Weights of a small CTC audio transcriber.
Data: trained on short read English sentences (LibriTTS-R), 26041 training examples.
Rows from block 11 of a small CTC audio transcriber, named by matrix and row number. Rows with one number belong to one neuron. Each number is 128 + 24 x the weight over its row's rms, rounded and kept within 0 to 255. All counts start at 0.
After each neuron's rows are labels from the 100 clips, of 14976, where the neuron reaches its largest size: "loudest" is the band of the loudest frequency at the time of the peak. Only what is clearly more common there than usual is listed. The data: short read English sentences (LibriTTS-R). In brackets: how many of the 100.
# gate: first MLP gate (model.blocks.11.ff1.gate.weight, 416x160), inputs 0-159
# fc1: first MLP up (model.blocks.11.ff1.fc1.weight, 416x160), inputs 0-159
# fc2: first MLP down (model.blocks.11.ff1.fc2.weight, 160x416, transposed), outputs 0-159

gate.176 [130 119 107 134 129 139 140  89 139 149 117 139  91 124 141 107 123 127 126 115  90 123  87 130 105  94 135 116 168 119 123 164 127 108  63 118 115 118  97 142 120 132 153  68 114 143 158 130  96  93 151 122 150 126  95 121  92 133  83  88 116 107 108 132  77 157 142 160 172 142  98 130 101 150 116 122  98 149 122 126 154 111 138  95 145 127 118 127  97 129 146 110 131 120 183 147 137 119 102 140  73  97 123  92 117 115 131  93 154 153 126 159  81 116 132 123 102  97  78 133 135  91 152 137 110 155 129 115  99 123 137 119 136 122 123  99 110 178 123 143 148 116 143 169 106 139 122  97 138 141 138  79 117 137 123 102  73 121 109  76]
fc1.176 [180 173 124 155 142 134 125 101 120 147 167 104 153 147 147 102 118 118 116 104  63 129 142 116 122 112 141 106 157 147 100 103 132 122 121 131  89 111  67 125 129 116 128 152 130 115 136 130 144 151 160 124 105 100 105 124 135 109 128 149 104  75 111 134 152 142 153 184  86 155 143 104 131  76 157 129 142 160 120 154 141 149 112 115 120 148  99 126 143 134 129 177  91 106 115 144 169 153 132 177 127 122 142 143 133 133 161 158 140 122 143 112 114 144 157 167 109 129 129 106 143 140 128 149 131 149 101  66 164 133 102 131 147 104  97 120 146 130  86 125 106 147 135 141 149 122 124  99  97 114 181 131 147 107 142 153  83 166 117  89]
fc2.176 [141 152 131 129 174 134 128 135 151 160 133 145 104 123 154 114 124 137  72 110 114 112 112 177 130 138 117 108 127 106 140  89 145  71 128 185 130 139  94 165 103 149 163 132  69  97 164 111  97 163 117 119 124 171 133 121 126 114 136 150 166  82 113 114 150  95 138 116 120 155  72 113 133 106 133 112 118 105  91 119 152 115 118 138 108 156 166  94 136 109 144 147 120 149 120 162 140 130 107 149 116 110 141 116  68 123 116 111 119 135 132 143  90 145 175 151  91 113 121 119 164 159 111 122 129 119 134  94 159  96 143 109 180 100 136 137 140 129 143 155 118 124 103 147 127 119 141 154 119  96 157 122  71 125 147 115 113 131 158 105]
loudest: 250 to 500 Hz (32)

gate.198 [141  91 139 116 103  97 141 158 135 110 104 122 111 139 147 146 120 114 136 111 151 178 139 123 152 122 140 152 123 116 136 172 101 147 113 139  95 148 162 120 152 159 138  80 126 145 127 164 135  80 117  92 135 109 122 154 142 166 140 136 144 126 121 167 153 133 140 132 136 121 131 140 161 152 104 119 101 115 154 129 140 145 149 125 152 123 140  88 106 152 139 152 113 151 169  85 129 164 120  40 150  96 135 110 113 179 175 149 156 135 140 145 134 131 150 170 103 135  99 139 140 133  97 158 152 152 148 117 127 123 144 199 118 174  88 122  87 117 143 110 120 121 141 136  99 121 134 121 169 129 125 108 169 115 151  89 117 160 143 147]
fc1.198 [115 169 131 117 180 116 151 158  95 167 151 106 132 133 100 132 135 139 128 129 155 110 116 109 111  89 119 110 123 145 102 157 155 176 154 131  95 152  92 157 161 160 133 136 187 123 150 170 130 157 120 139 132 104 129 108 113  95 101 131 130 100 114  90 118 132 152 144  92 120 162 126 104 135 133  91 131 134 125 175 154 107 179 125 137  98 146 140 124 121 126  86 136 132 144 133 136 104  96 154 102 121 111 148 125 124 125 142 156 170 125 164 116 161 102 127 147 140 138 129 158 142  95 143 112 104 112 107 135  85 174 123 163 163 144 136 116 139  94 158 187 159 129 120 116 158 142 148 119  92 156 184 127  83 131 149 120  95 132 124]
fc2.198 [175 191 152 130 103 148 134 132 162 142 120 136  99 172 112 138 150 130  99 124 132 138 160 127 104 128 129 118 119 117 125  87 131 131 116 101 162 166 148 150 141 133 127 160 181  80 151 116 197 147 129 108 149 139 140  60 181 106 105 138 105 127 129 114 143 123 129 148 129 131 137 144 109 121 112  64 144 141 137 145 130 176 163 109 102 157 134 171 132 127 131 120 101 111  90 146 119 126 142 153 106 105 139 140 145  86 144 132 145 171 119 167 119 169 159 139 141 156 131 119 101 143 131 127 163 151 138 134 108 147 166  79  97 107 132 116 146 141 120 130 104 156 105 139 126 122  94 131 128 113 139 144  83  81 114 119 131 104 150 125]
loudest: 4000 to 8000 Hz (34)

gate.407 [151 166 148 117 135 110 138 115 133 147 124 135 108 124 124  94 175 113 153 161 118 123 153 120 158 105 133 117 127 117 134 136 171 138 163 125 137 117 127 135 154 191 115  79 144 154  64 152 105 110 145  88 126 129 141 146 169 124 109 150 126 125 103 166  92 178 131  98 114 133 135 158 155 119 127 111 166 155 164 147 135 113 138  96 138 136 182 147 137 112  94 124 161 138 157 100 183 125 117 157 165 125 142 129 116 118 164 162 107 165 134 157 147 129 128 134 137 134 128 146 100 134 165 154 144 169 134  99  92 130 111 130  99 121 144 113 156 120 116 132 107 125 169 133  74  96 140 115 113 127  74  77 128 151 102 132 146 140 151 149]
fc1.407 [141 116 160 160 143 102 110 116 110 129 142 124 147 122  86 165 148 135 137 130 156 148  82  97 139 125 181 109 101 136 166 132  96 116 143 146 120 131 181 144 116 140 140 132 137  93 115  92 158 145 112 146 165 113 130 139 153 147 100 124 155 117 155 118 183 109  87 146 133 139 138 124 169 117 103 139  82 143 101 100 134 160  80 162 124 135 138 123 148 135 143 136 153 171  93 166 113 188  72 139 147 124 159  94  99 142 135 138 158  96  96 122 133 120  78 126 131 172 163 168 139 144 140 111 142 131 134 111 162 146 101 146 141 133 127 149 122 150 147 146 155 144 116 102 148 107 140 114 160 109 149  96 134 121 131 131 159 125 167 159]
fc2.407 [102 121  99 121  57 117 120 166 120 107 102 116 125 121 142 116 112 112  74 145 128 135  94 119 166 160 131 123 142 158 169 179  92 135 116 121 121 175 148 134 130  92  96 117  84 124 100 139 158 135 127 148 166 178 195 133 130 123 151 111 149 137 147 123 145 118 127 176 173 140 116 106 117 163 115 116 138 118 157 138  72 113  92 165 146 141  96 152 159 132 171 168 102 137 119  96 118 113  92 139  93 130 136 110 135 113 143 133 140  95 132  98 151 125 126 139 124 113  95 142 158  95 134 141 130 143  84 139 164 136 150 161 128 135 143 118 150  95 122 110 129 124 113 143 131 112  90 152 141 123 120 159 121 163 148  93 113 112 126 120]
loudest: 250 to 500 Hz (42)

gate.347 [120 114  81 169 161 104 124 125 155 121 163 115  91 142 139 122 153 109  91 140 119 118 105  89  88 137 136 141 121 117 131 106 136 122 126  93 122  97 119 105 113 132  78 113 158 142 137 137 134  78 147 168 123 107 126 111 117 121 118  88 153  93 123 161 136 154 112 148 120 111 143 119  98 133 102  97 122 128 146 124 127 154 114 134 112  78 149 148  87 169 104 113 134 105 166 132  98 113  76 151 110 120 119 113 172 150 137 155 153 122 115 159  78 103  98 141 155 126 130 167 175 129 148 111  86 150 141  93 171 116 106 161  77 149 123 151 141 157 116 187  94 129 101 134  99 151 121 126 143 161 133 146 129 121 120 135 119 129  85 147]
fc1.347 [162 139 137 123 149 111 166 101 157 110  97 129 113 158 119 131 160 124 157 149 125 133 114 126 127 128  92 109 158 152 162  86 101 150 153 129 116 125  78 134 108 139 133  96 198 131 127 149 145 128 163 118 120 127 101 162 159 127 163 153  94 140 146 146 149 140 157 145 160 111 130 119 130 151 128 156 122  78 122 127 156 155 134 115 132 166 116 137  93 160 126 135 149 138 169 126 153 163 116 151 124 120 142 131 138 116 177 150 149 132 153 159 116 153  55  74 131 126 161 121 128  71 123 162 111 146 104 138 140 134 158 156 123 177 109 141 158  98 137 145 122 136 135  99 144 124 158 175 128 140 126 128 181 140 151 158 103 134 100 141]
fc2.347 [134 168 156 136 141 141 145 115 159  96 151  90 133 122 145  88 132 155 120 170 101 144  97 167 168 164 142 143 119 123 142 123 114 126 115 130 119 123 106 165 103 113 188 113 112  74 123 133 119 172 107 110 117 138 151  68 150 126 131 130 131 152 147 134 151  97 144 128 164  97 115 113 136 157 132 197  93 132 137 146 126 148 134 141 105 124 137 121 128 113 127 111 146 181 112 118 118  91 160 130 152  81 145 144 102 120 161  81  90 110 153 156 144 123 110 135 131 102  85 136 119 109 155 113 120 137 147 105 131 126 102 118 126  98 146 124 113 174 188 115 104 148 161 170 164 151 141 115  81 131 119 136 103 162 127 125 134 133 136 133]
loudest: 250 to 500 Hz (35)

gate.33 [135  90  49 140 107 140 169 124 150  92 103 172 129 140  99 139 158 144 145 107 123 156 155  99 109 170 168 176 129 116 123 113 123 139 101 127 135 120 124 128 105  79 136  93 113 153 162 149 158 133 111 135 153 132 109 195  99 157 140 130 106 132 148 148 158 115 143 152 121 151 111 128 150 113 102 120 112 159 112 144 131 151  95 108 126 123 152 134 107 155  92 159 126 129 151 121 129 129 152 124 174 138 145  88 123 147 117 137  89 141 161 160 150 166 167 134 123 136 110 127 106 128 160 133 144 141 135  97 127 116 111 156 128 134 114 103 125 168 202  78  90 118 143 142 138 147 100 138 148 127 157 110 112 163  94 136 142 133 123 109]
fc1.33 [120 129 150 153 146  82 106  48 102 158 135 142 137 135 144 151 146  80 152 118 139 143  97 154 141 126 139 135 134  90  96 143 125  82 126 120  92 145 158 137 126 127 139 132 149 155 157 168  75  75 161 179 138  86  77 128 121 139 187 131 164  89 114 130 171 142 161 121 118 138 108 145 126 115 131 108 128  94 100 151 106 108 117 105 107 147 150 116 169 120 139  93 121 116 109 118 129 167 151 109 133 125 113 144 125 123 146 120 117 140 126  82 134 132 111 124 110 121 122 140 179 130 120 150 108 158 189 131 124 104 135 127 107 111 109 138 114 131 134 155  98 103 123 144 101 148 128 101 114 131  95 122 115 105 156  97 114 114 156 169]
fc2.33 [126  65  86 156 116  86 143 112 130 144 148 144 150 123 113 151 110 120 115 132 117 148 133 176 145 165  89 133 136 139 105 128 123 128 145  96 117 106 123 157  99  89 121 130 159 162 119 125  73 106 116 134 127 116  96 129 131 154 117 129 150 133  99 148 122  99 150 103 121 129 105 135 157 123 117 140 144  98 165 155 108  89 175 138 127 124 109 108  78 156 138 133 145 136 143 164 134 150 101  50 122 149 125  97 175 197 130 120 152 129 197 159 118 118 137 114 108 116 100 146 147 105 146 120 163 149 107 141 146 143 150 165 119 142 104 128  89 142 117 108 130  91 138  81 128 116 170 128 115 125 140 119 141 129 160 133 118 151 137 111]
loudest: 4000 to 8000 Hz (73)

gate.138 [137 135 132 191 135 153 156 114 141 110 124 201 102  93 162 155  90 140 164 161  93 144 128 167 120 147 148 153 160 160 114 156 131 122 122 114 101 135 154 164 112 107 133 108 141 140 181  91 113  86 125  97 159 107 105 137 151 142 131 122 149 112 124 101 108 120 112 142 158 123 113 120 120 156 113 150 103 144 113 120 106 131 148 145 152 141 137 134 122 107 147 106 124 163 161 156 106 129  91 133 112 123 124  73 138 170 128 132 161 130 119 114 100 113  91 142 127 122  61 122 164  88 105 156 111 109 114 137 141 114 120 157 131 136 101 145 102 141 170 188 167 103 111 165 102 135 131 136 167 140 136 120 127 120 146 134 149  90 120 120]
fc1.138 [151 136  72 126 135 153  96 129 151 106  93 108 158 127  82 156 135 140 127 102  78 171 126 153 126 124 148  80 150 132 151 158 124 124 138 115 126 130 137 107 132 120  68 128 114 102 174 127 152 155 143 111 152 105 135 104 130 153 163 114  74 143 129  99 129 128 124 114 137 117 121 120 159  98  90 160 123 151 134 148 149 139 112  85 111 159 154 104 119 114 142 118 118 145  51  98 123 126 146 112 115 166 140 136 121 104  77 125  71 107 118 114 152 113 124 116 135 137 113  93  91 145 165 118 106 127 139 103 113 146 101 147 114 142 154 117 146 133 149 137 127 102 107  82 125 117 157 173 145 126  91 117 122 137 168 165 111 115 172 112]
fc2.138 [139 139 144 123 179 119 121 144 107  99 107  91  97 177 113 107 135 151 148 116 115 104 128 146 148 105 139  87 131 158 106 152 120 153  82  94 122 117 107 144 166 102 107 136 119 124 165 130  99  96 148 144 103 115 153  89  92 140  96 132 145 176 134  98 108 135 114 102 130 108 122 116 155 121  79 126 152 138 101 132 163 159 142 168 175 140 124 131 151 102  90 122 102 101 118 147 140 142 111 147 134 109 123 153 137 155 124 117 130 137 129 105  79  59  84 134 146 125 118 127 103  92  90 133 131 129 109 123 158 119  74 130 113 125 153 154 131 132  73 153 152 148  89 123 105 163 119  95 134 147 143 155 148 118 114 125  87 157 134  98]
loudest: 4000 to 8000 Hz (26)

gate.356 [156 136 101 111 132 140 145 101 131 134 136 150 131  86 134 109 138 136 149 113  89 100 113 126 120 124  92  84 134 112 189 126 148  99 144 118 142 120 168 137 118 125  81  94 166 116 147  97 137 132 130 102 118  81 156  96 154 131 127 139  88 157 146 191 135  74  74 152 117 101 116 141 184 126 127 177 117 129 146 156 120 120 135 121 126 154 135 112 122 132 112 135 123 135 117 151  62 123 141  96 101 167 141 135 160 169 100 145 144 166 160 143 145 117 151 135 133 126  95 137 160 115 157 138 123 108 140 131 157 124 141  83 147 136 107 173 155 165 115 144 104 104 116 135 157 135 158 146 155  98 131 130 140 126 127  96 103 167 142 116]
fc1.356 [135  74 146  90  99 116 127 125  77 113 122 126 112 146  98  83 124 146 125 131 101 132 109 127 131 111 133 151 111 137 158 137 127 101  99 100 142 160 148 127 185 156 122 150 130  89 109 146 118  96 123 102 150 171 118 115  89 118 144  80 101 135 140 143  89 111 110  80 161 104  99 104 136 149 137 141 114 185 143 107 131 123  93 145 140 113 101 148 109 140 124 155 140 121 143 118 186 138 142 110 117 118 148 115 132 149 159 117 141 102 155 133  89 117 104 123 124  85 160 141 102 111 150 120 108 150 123 192  88 143 104 116  79 110 153  95 115 116 116 120 145 167 134 124 157 147  91  97 128 162 125  97 155 150 123 121 153  98  98 110]
fc2.356 [ 89 127 123 129 124 132 123 106 114 125 119 151 109 110 126 135 121 144 145 172 153 141 142 143 136 164 128 130 152 112 101 112 124 124 139 141 139 121 170  91 160 113 145  80 133 172 136 183 122 108 122 150 122 113 109 134 119 137 137 140 109 139 100 130 124 106 145 153 159 155 119 159 160 128 150  95 129 146 143 142  67 118 179  85 132 158 151  95 146 111 145 145 156 104  97  75 131 137 116  91 125  94 128  86 149 112 111 172 153 183 137 108 152 123 159 141 119 125 109 121 207 129 133 171 136 166 108 122 158 153 146 175 134 146 148  95  89 160 140 136  95 152 133 101 159 144 150 146  98 122 108 134 134 141  96 113 137  98 146 117]
loudest: 4000 to 8000 Hz (43)

gate.68 [181 143 141 143 143 123 134 109 123 162 107 120 123 169 116 129  70 122 157 109 145  92 126 109 131 133  87 118 148 145 136 122 117 115 122 106 120  82 134 123 128  87 108 133 138  90 106  71 166 169 149 122 122 111 131 107 142 137  60 149 146  97  97 114 142 134 132 135 116 134 121 104 121 111 148 149 126 158  89 113 119 167  79 181 137 176  84 147 124 158 130 177 108  89 123 162 135 124 132 135 126 126 113 139 188 121 125 142 130 137 148 109 112 134 125 130 152 129 159 102 103 150 176 144  89 102 141 117 117 159 120 127 121 144 126 110 136 151  96 145 122 117 122  91 145 116 168 114 137 145 161 137 166 144 128 176 144 170 120  95]
fc1.68 [171 167 105 153 135 127 123 115 103 109 117 148 137 145  98 114 113 140 121  98  93 135 169 147 119 124 120 105 118 159 151 133 147  98 145 137 122 120 131 102 128 141  70 125 119 100 132 105 101 129 151 147 150 107 116  61 126 158 114 134  81 122 108 133 165 122 118  83 138 160 100 103 150 126 144 131 111 195 147 152 150 130  78 100 105 136 166 116 121 118 114 120  89 137  85  82 136  77 187  94 133 152 113 136  98 149  87 129  82 113 137 143 165 125 134 145 122  91 104 119  99 143 150  94 143 113 146 102  90 112  99 130 162 110 141 116 142 143 114 134 121  92 104 124 143 114 159 145 117 122 119 127 133 147 145 147  87 108 161 118]
fc2.68 [124 124 151 138 104 122 136 178 110 121 116 122 140  87  86 188 134 100 145 119 120 152 137  96 135  92 132 148 132  94 121 192 127 174 167 145 141 152 146 116 141 128 133  86 109 161  89 154 141 142  93  85 146 105 158 164 105 131 141 145 135 116 129 102 124  88 118 170 101 127 163 171  95 124 160 116 121 105 134 127  83 152 123 121 123 124 143 114 124  85 114 118 142 175 116  89 141 154 157 118 139 158 140 115 123 165 123 138 110  88  76 118 118 131 153 135 142 157 153 142 127 175 123 113 156 109 130  83 120  93 141 148 170 115 124 140 115 105 114 145  96 138 107 119 144 105 116 119 143  98 143 104 176 125 134 123 169 122 125 148]
loudest: 4000 to 8000 Hz (81)

gate.199 [191 127 132 158 117 132 148 137 146 148 104 134 103 119 107 125 152 146 115 173 126 138 118 120  85 136 151 148 152  82 144 121 104 137 118 130 153 103 122 142 117 119 151 129  97 123 127 113 120 152 149 124 164 108 138  94 114 170 136 156 133 127 144 145  75 100  93 148 114 139 107 138 132 135 113 133 116 167 131 118 171 143 119 101 127 118 129 110  58 170 175 127  97 138 172 155 106 121 127 116  98 158 143 113 159 136  86 147  98 151 136 101  91 164 137 128 129 130 128 117  80 107 153  87 142 111 160 120 120  93 107  92 173 100 134 116 146 128 120 127 133 177 134 169 174 118 141 107 141 177 101  96  93 120 131 127 122 101 105  92]
fc1.199 [115 112 132 122 101 123 105 115  96 154 174  83 125 161 147 105 118 107 137 122 144 107 151 154  93  72 134 104  99 102 139 149 130  95 106 109 105 155 121 137 103 145 118 143 129 142  90 129 119  72  91 151  99 126 144 122 139  76 118 144 116 101 127 150 126 164 162 106 142 138 153  98  98 114 157 160 157 130 149 118 119 139 108 134 155 112 105 106 185 127 117 144 105  77 154 121 122 125 157 108 127 140 138 154 111  93 157 135 137  95 135 149 130 117 132 106 145 123 140 130 198 119  88 146 110 116 114 137 110 152 192 144 121 113  83 114 138 101 107 148 126 105 122 137 145 140  99  95 103 110 145 176 145 151 149 152 121 186 120 113]
fc2.199 [110 105 124 114 113 111 128 127 157 153 153 145 139 126  90 129 145 172  94  83 138 134 113 145  98 129  92 162 132  75 137 137 104 110 115 168 131 128 117 127 133 127 138 141  82 142 168 126 101 100 120 143 142 170  69 114 104 137 161 145 107  96  99 145  95 118 131 114  94 139  85 128 149 104 119 150 132  58 161 130 142 114 147 130 113 112 126 142 120 153 185 115 132  99 128  98 139 133 146 138  78 133 162 101  99 127 100 132  84 161 153 104 120 138 128 110 119 131 156 118 117 146 116 154 123 100 142 145 135 130 122 122 166 118 104  59 160 117 167  80 113 125 106  89 151 139 120  94 148 160 134 156 144 145 139  94 154 116 133 127]
loudest: 4000 to 8000 Hz (42)

gate.413 [ 77 135 147 130 112 137 149 132 145 155 136 146 191 103 176 120 115 147 100 152 124 151 125 175 131 151 143 107 163 166 152 103 137 116 109 166 136 112 111 177 107 113 162 131  86 144 148 127 125 141 126 157 127 148 101 151 157 120 143 129 172 128 139 126 124 120 153 204 130 119 100 140 153 152 135 137 182 115 134 131 117  87 147  96 133 137 103 109 147 122 154 131 109 162 140 107  74  99  84 131 102 129 150  94 129 165 122  98 121 139 152 121 142 110 140 132 152 112 126 128 108  43 115 126 110 124 104 150 156 116 139 121 164 144 130 151 164 146 118 113 108 126 131 137  93 137 139 144 159 100  89 108 142 152 112  95 104 105 130 115]
fc1.413 [101 123 138 152 125 118 133 144 120 123 127 108 113 147 126 142 146 116 102 118 195  99  93 151 143 149  95 132 165 124 120 141 111 137 121 126 157 145 139 159 164 111 118 123 148 101 119 114 137 167 123 125 154 129 134 141 138  85 115 105 138 133 139 122 140 146 155 132 155 100 113 115 105 111 120 120 124  64 101 109  92 118 122 143  85 135 116 138 121  87 124 120 110 135 150 174 166 130  93 164  71  83 140 133 153 119 139 123 108 168 147 116  98 141 122  95 130 109 112 112 182 143 161 148 134 143 109 102 101  99 189 133 184 133 170 136 143 104 124 137 127 164 111 138 129 124  50 102 100 132  91 117 120 116 136 106 104  75 128 145]
fc2.413 [124 140 140  96 131 151 145 132 160 102 136 160  91 111 145 159 129 137  86 134 153 114 142 101 127 100 100 125 154  84 143 112 189 118 145 132 150 160 162 100 176 152  84 103  86 112  94 110 158 151 132 120 118 116 152 105 156  91 106 133  75 132 113 112 139 160 109  91 124 101 160 136 105 136 139 140  88 106 144 133 133 113 140 109 123 130 146 120 129  95 115 106 145 134 136 101 130 123 140 143 110 141 155 124 101 145 130 154 104 146 114 100 126 170 138 125 147 154 123  96 130 172 126 112 142 108 113 107 159 113 124  90  98  88 142  82 123  80 124 156 102 152 169 151 183 128 109 159 150 145 122 144 101 127 149 136 188 104 149 156]
loudest: 250 to 500 Hz (44)

gate.371 [ 91 144 161  92 120 126 103  89 122 143 127 103  74 107 130 100 138 112 114 129 145 110 126 102 120  94 142 121 148  65 137 151 141  97 173 115 143 153 177 119  97 130  74 124 173 151 112  97  97 133  91 125  79 122 167 106 130 140 136 122 140 110 125 127 165  98 119 136 125 136 101 143 116 128 135 116 145 159  94 107 164 108 179 116 136 101 111 117 144 121 120 125 165 113 130 166 109 145 139 121 107 151 184 102 147 109 135 127 142 108 135  77 144 114 114  97 102 125 178 141 119 128 123 124 127  80 141 133 112 134  96 117 115 139 102 157 100  88 153 154 192 120 115 164 116 115 124 114 117 162 116 130 110 147 115 112 128 163 157 140]
fc1.371 [112 140 127  93 153 126  78 121 122 123 144 107 150 125 107 127 111  82  94 123 141 124 159 120 220  93 130  81 150 103  97 107 160 118 132 129 120 130 114 127 134 161 108 108 114 167 122 166 115 134  97 102 102 102 154 130 166 102 113 172 123 152 119 130 141 144 126 142 118 168 152 117 163 104 128  92 131 164 104 141 124 130 123 123 132  96 108 140 162 121  88  87 129 100 128 102  91 139 107 109 126  96 143 133  98 148 138 165 149 130 129 144 116 132 123 111 109 166 118 146  94  89 133  96 156 119 115  77 110 132 127 139 158 129 112 118  76 109 144 128 170 124 124 133  87 134 118 112 124 106 149 134 149 166  81 136 129 178 160 153]
fc2.371 [132 138 162 151 153 129 132 110 117 131 154 172 103 132 157 171 109 143 152 135 115 140  95 153  97 111 119 129 104 100  90 109 140 131 140 116  86 104 135 107 113 118 147 117 133 105 109  92  94 141 136 111 138 114 141 117 153 140 106 100 172 112 102  82 123 138 137  81 140 128 131 145 136 129 155 106  63 142  94 105  95 166 128  92 132 147 127  99 145  87 100 115 160 179 136 159 107 124 105 125 156  89 104  68  87 156 123  95 163 118 100 144 118 106  90 162 139 157  89 158 185 108 127 100 142 160 115 115 121 102 103 152 128 130 125 117 138 139 155 144 113 112 128 130 142 116 134 113 117 117 126  91  90 102 127 117 148  86 129 101]
loudest: 250 to 500 Hz (29)

gate.249 [134 171 148 135  91 167 132 137 146 160 143 117 171  92 127 106 113  98 131  79 133 117 144 119 120  93 100 143 124 124 122 194 132 157 175 142 127 150 115 155 115 157 140  62 113 158 102 120  95 168 108  94 113 116 135 115 125 143 107 130 172 106 115 125 153 159 129 152 152 151 131 116 119 133 147  91 151 141  74 150 131 137 130 115 127 125 127  97 147 116 141 134 153 148  98 118 116 113 121 123 114 133 146  99 131 132 125  71 156 153 147 111 135 134 121 164 134 126 152 133 121 149 122 142 131 121 157  75 119 120 118 128 157 134 127 132 143 132 158 143 127  63 116 175  90 149 175 131 129 152 145 130 169 137 157 120 103 105 205 126]
fc1.249 [144 122 127 162 106 123  96 126 117 114 141 114 148 127 108 141 151 131  65 169 122 145 109 122 118 108 132 139 136  99  97 105 120 162 140  92 105 122  79 176 101 122 111 127 129 150 116  79 157 128 105  90 128  99 139 129 152 132 117 123 142 136  75 121 117 172 132 153 136 117  95 128 156 116 132 114 163  76 140 149 117 129 116  98  98 144 130 108 116 167 141 136  94  80 199 117 121 169 127 155 110 150 105  97 115 120 122 167 135  96 122 126 127 110 124  89 126 163 123 154  77 108 127 157 144 161 142 129 166 132 131 144 116 146  51 102  86 103 141 108 125 132 112 106 111 131 137 102 147 142 135  90 105 149 104 148 142 136 145 111]
fc2.249 [133 119 156 149 110 114 112 123  92 142 114  52 108 136 110 138  81 127 142 108 163 127 172  92 134 121 108  81 100 135  88 114 109 149 124  97 137 151 138 128 119  99 103 109 113 124  99 125  87 114 108 122 113  85 145  93 131 186 116 148 108 113 116 129 150 143 143 130 124 156 111 124 150  93 132  81 123 130 118 153 143 135 125 118 108 156 126 103 172 117 133 156 133  59 128  92 125 117 168 101 114  91 115 107 137 132 104 155 115 112  94 182 123 118 159 140 124 135 126 127 106 155 139 135 148 183 167 140 143 121 112 156 120 138  84 106 102 155 182 106 132 101 124 103 103 106 128 141 125 151 152 108 133 138 112 102  82 115 152 121]
loudest: 250 to 500 Hz (41)

gate.140 [174 127  75 119 140 153 122 127 122 167 149 102 151  98 129 128 133 130 131  95 101 126 128 117 155 149 108  71 146 113 155 160 156 117 109 143 150 147 141 132 118 140 113 108 170 133  97 142 129 143 143  94 175  96 158 138 115 135 128 135 111 135 136 157 155 148 160 163 142  97 116  83  98 124 129 148 148 103 122 127 175 113 126  94 107 174 117 108 142 159 206  93 106 122 145 135  97  71 131 109 111 151 127 109 130 131 137 111 150 132 132 152  64 153 130 122 137 116 126  93 105 129 173 124 136 138 126 107 121 133 131 139 103 103 132 110 142 114 104 131 151 118 135 141  99 164 155 139 145 151 165 128 122 141 197 104  71 125 139 117]
fc1.140 [111 147 159 126 130 111 141 141 177 121 126 121 102 142 149 134 145 143 105 157 116 115 153 162 104 108 127 149 150 131 127 167 109 124  98 178 122 101 121 131 120 114 159 125  95 122 155 104  80 123 174 117 117 146 158 111 112 100 120 138  91  94 161 107 144 134 157 150 100 178 156 126  87 148 125 131 122 127 125 110 101 110 148 120 107 118 131 136 106 118 121 148  86 156 141 117 131  90  65 175 127 103 151  97 123 139 103 124 115 113 129 168 102 120 114 221 125 111  90 150 164 159 161 156 144 121  77  87 148 125 123 127 172  79 132 112 102 106 137 122 128 149 126 150 120 130 107 166 109 114 120 125 136 125 135 134 112  99 107 135]
fc2.140 [140 145 106 125 183 138 106 136 110  99 165 133 135 124 126 125 135 139 137 170 114  73 169 126 163 127 135 123 146 143 123  92 159 142  66 137 108  73 121 119 137 183 124 119 114  91 115 124 129 125 146 134 116 107  92 126 124 102 132 172 168 124 121 118 124 145 115  92 107 125 147  93 110 152 108  99 167 126 138 101 110 150 154 124  96  92 126  86 137 124 108  66 126 141 146 141  81 110 102 128 151  68 145 175 121 126 109 126 134 155 141 162  81 138 113 130 114  79  90 121 139 125 132 130 128 134 143  65 114 112 177 147 172 151 122 125 129 149 120 127 131  99 118 119 100 117 121 138 111 136 145 140 148 141 116 102 124 163 102 135]
loudest: 4000 to 8000 Hz (25)

gate.123 [162 155 163 120 152 106 130 129 125 137 116 118 111 131 123 133 150  76 165 111 121 106 116 126  84 136 135 134  92 139 106 169 123 110 123 102 123  98 109 158 139 123 170 148 136 107 173  87  68 121 156 115  83 113 107 164 113 146 115 136 129 145 124 151  99 157 129 115 122 132 153 125 146 109 130 128 143 158 108 124 116 136 141 140 151 133 132 121 121 148  94 121 107 139 137 118 183  82 139 150 160 132 165 136 126 137 112 159 127 154 114 163 193  96  64 127 143 181 127  98 147  82 155 172 129 111 145 102 122 132 162 134 140 130 126 112  79  79 142 125 142  97 110 109 115 124 159 132 100 144  99 133 137 100  86 156 146 141 154 105]
fc1.123 [146 152 156 156 151 154 111  84  94 127 108 154 114 120 106  96  99 121 147 121 123 127  99 102 176 120 115 132  73 109 131 135 119 134 136 135 148 141 145 127 147 133 117  97 125  81 157 124 110 102 151 109 116 147 137 144 119 116 147 109  90 158 153 132 164 119 132 116 123 121 128 115 121 153 161 111 133 118  69 114 131  96 139 136 119 124 157 101  95 119 129 152 152 127 146 112 131 121 143 130  80 108 140 144 148 138 164 174  99  71 162  57 141 162 105 170  86 104 130 154 164 144 150 120  95 121 126  73 147 134 124 113 167 152 130 154 117 118  98 140  85 178 127 130  96  85 124 117 138 142 165 149 139 115 106 150  92 151 119 131]
fc2.123 [137 116 111 185 173 102 152 133 105 135  84 173 119 140 101 126 151 156 159  98 133 121  80 153 113 148 115 145 113  88 124 145 104 133 143 120  92 109 119 143  81 165 118 125 115 119 155  98 129 123 128 144 151 124 153 137 131 157 114 156 162 117 129 116 164 116 149 157 137 132 120  97 107 173  72 130 106 130  94 160 134 144 122 129 139  92 144 112  73 154 140 135 145 129 150 177 100 157  84  99 120 100 141 112 102 161 154  93 137 140 128 133 119 117 137 139 123 140  98 182 157 132 136 130 154 145 167 156 112 117 107 121 146 135 147 100 145 178 104 144  94 143 106 174 150 119 137 121 127 144 135 113  88 125 144  80 126 130 174 130]
loudest: 250 to 500 Hz (35)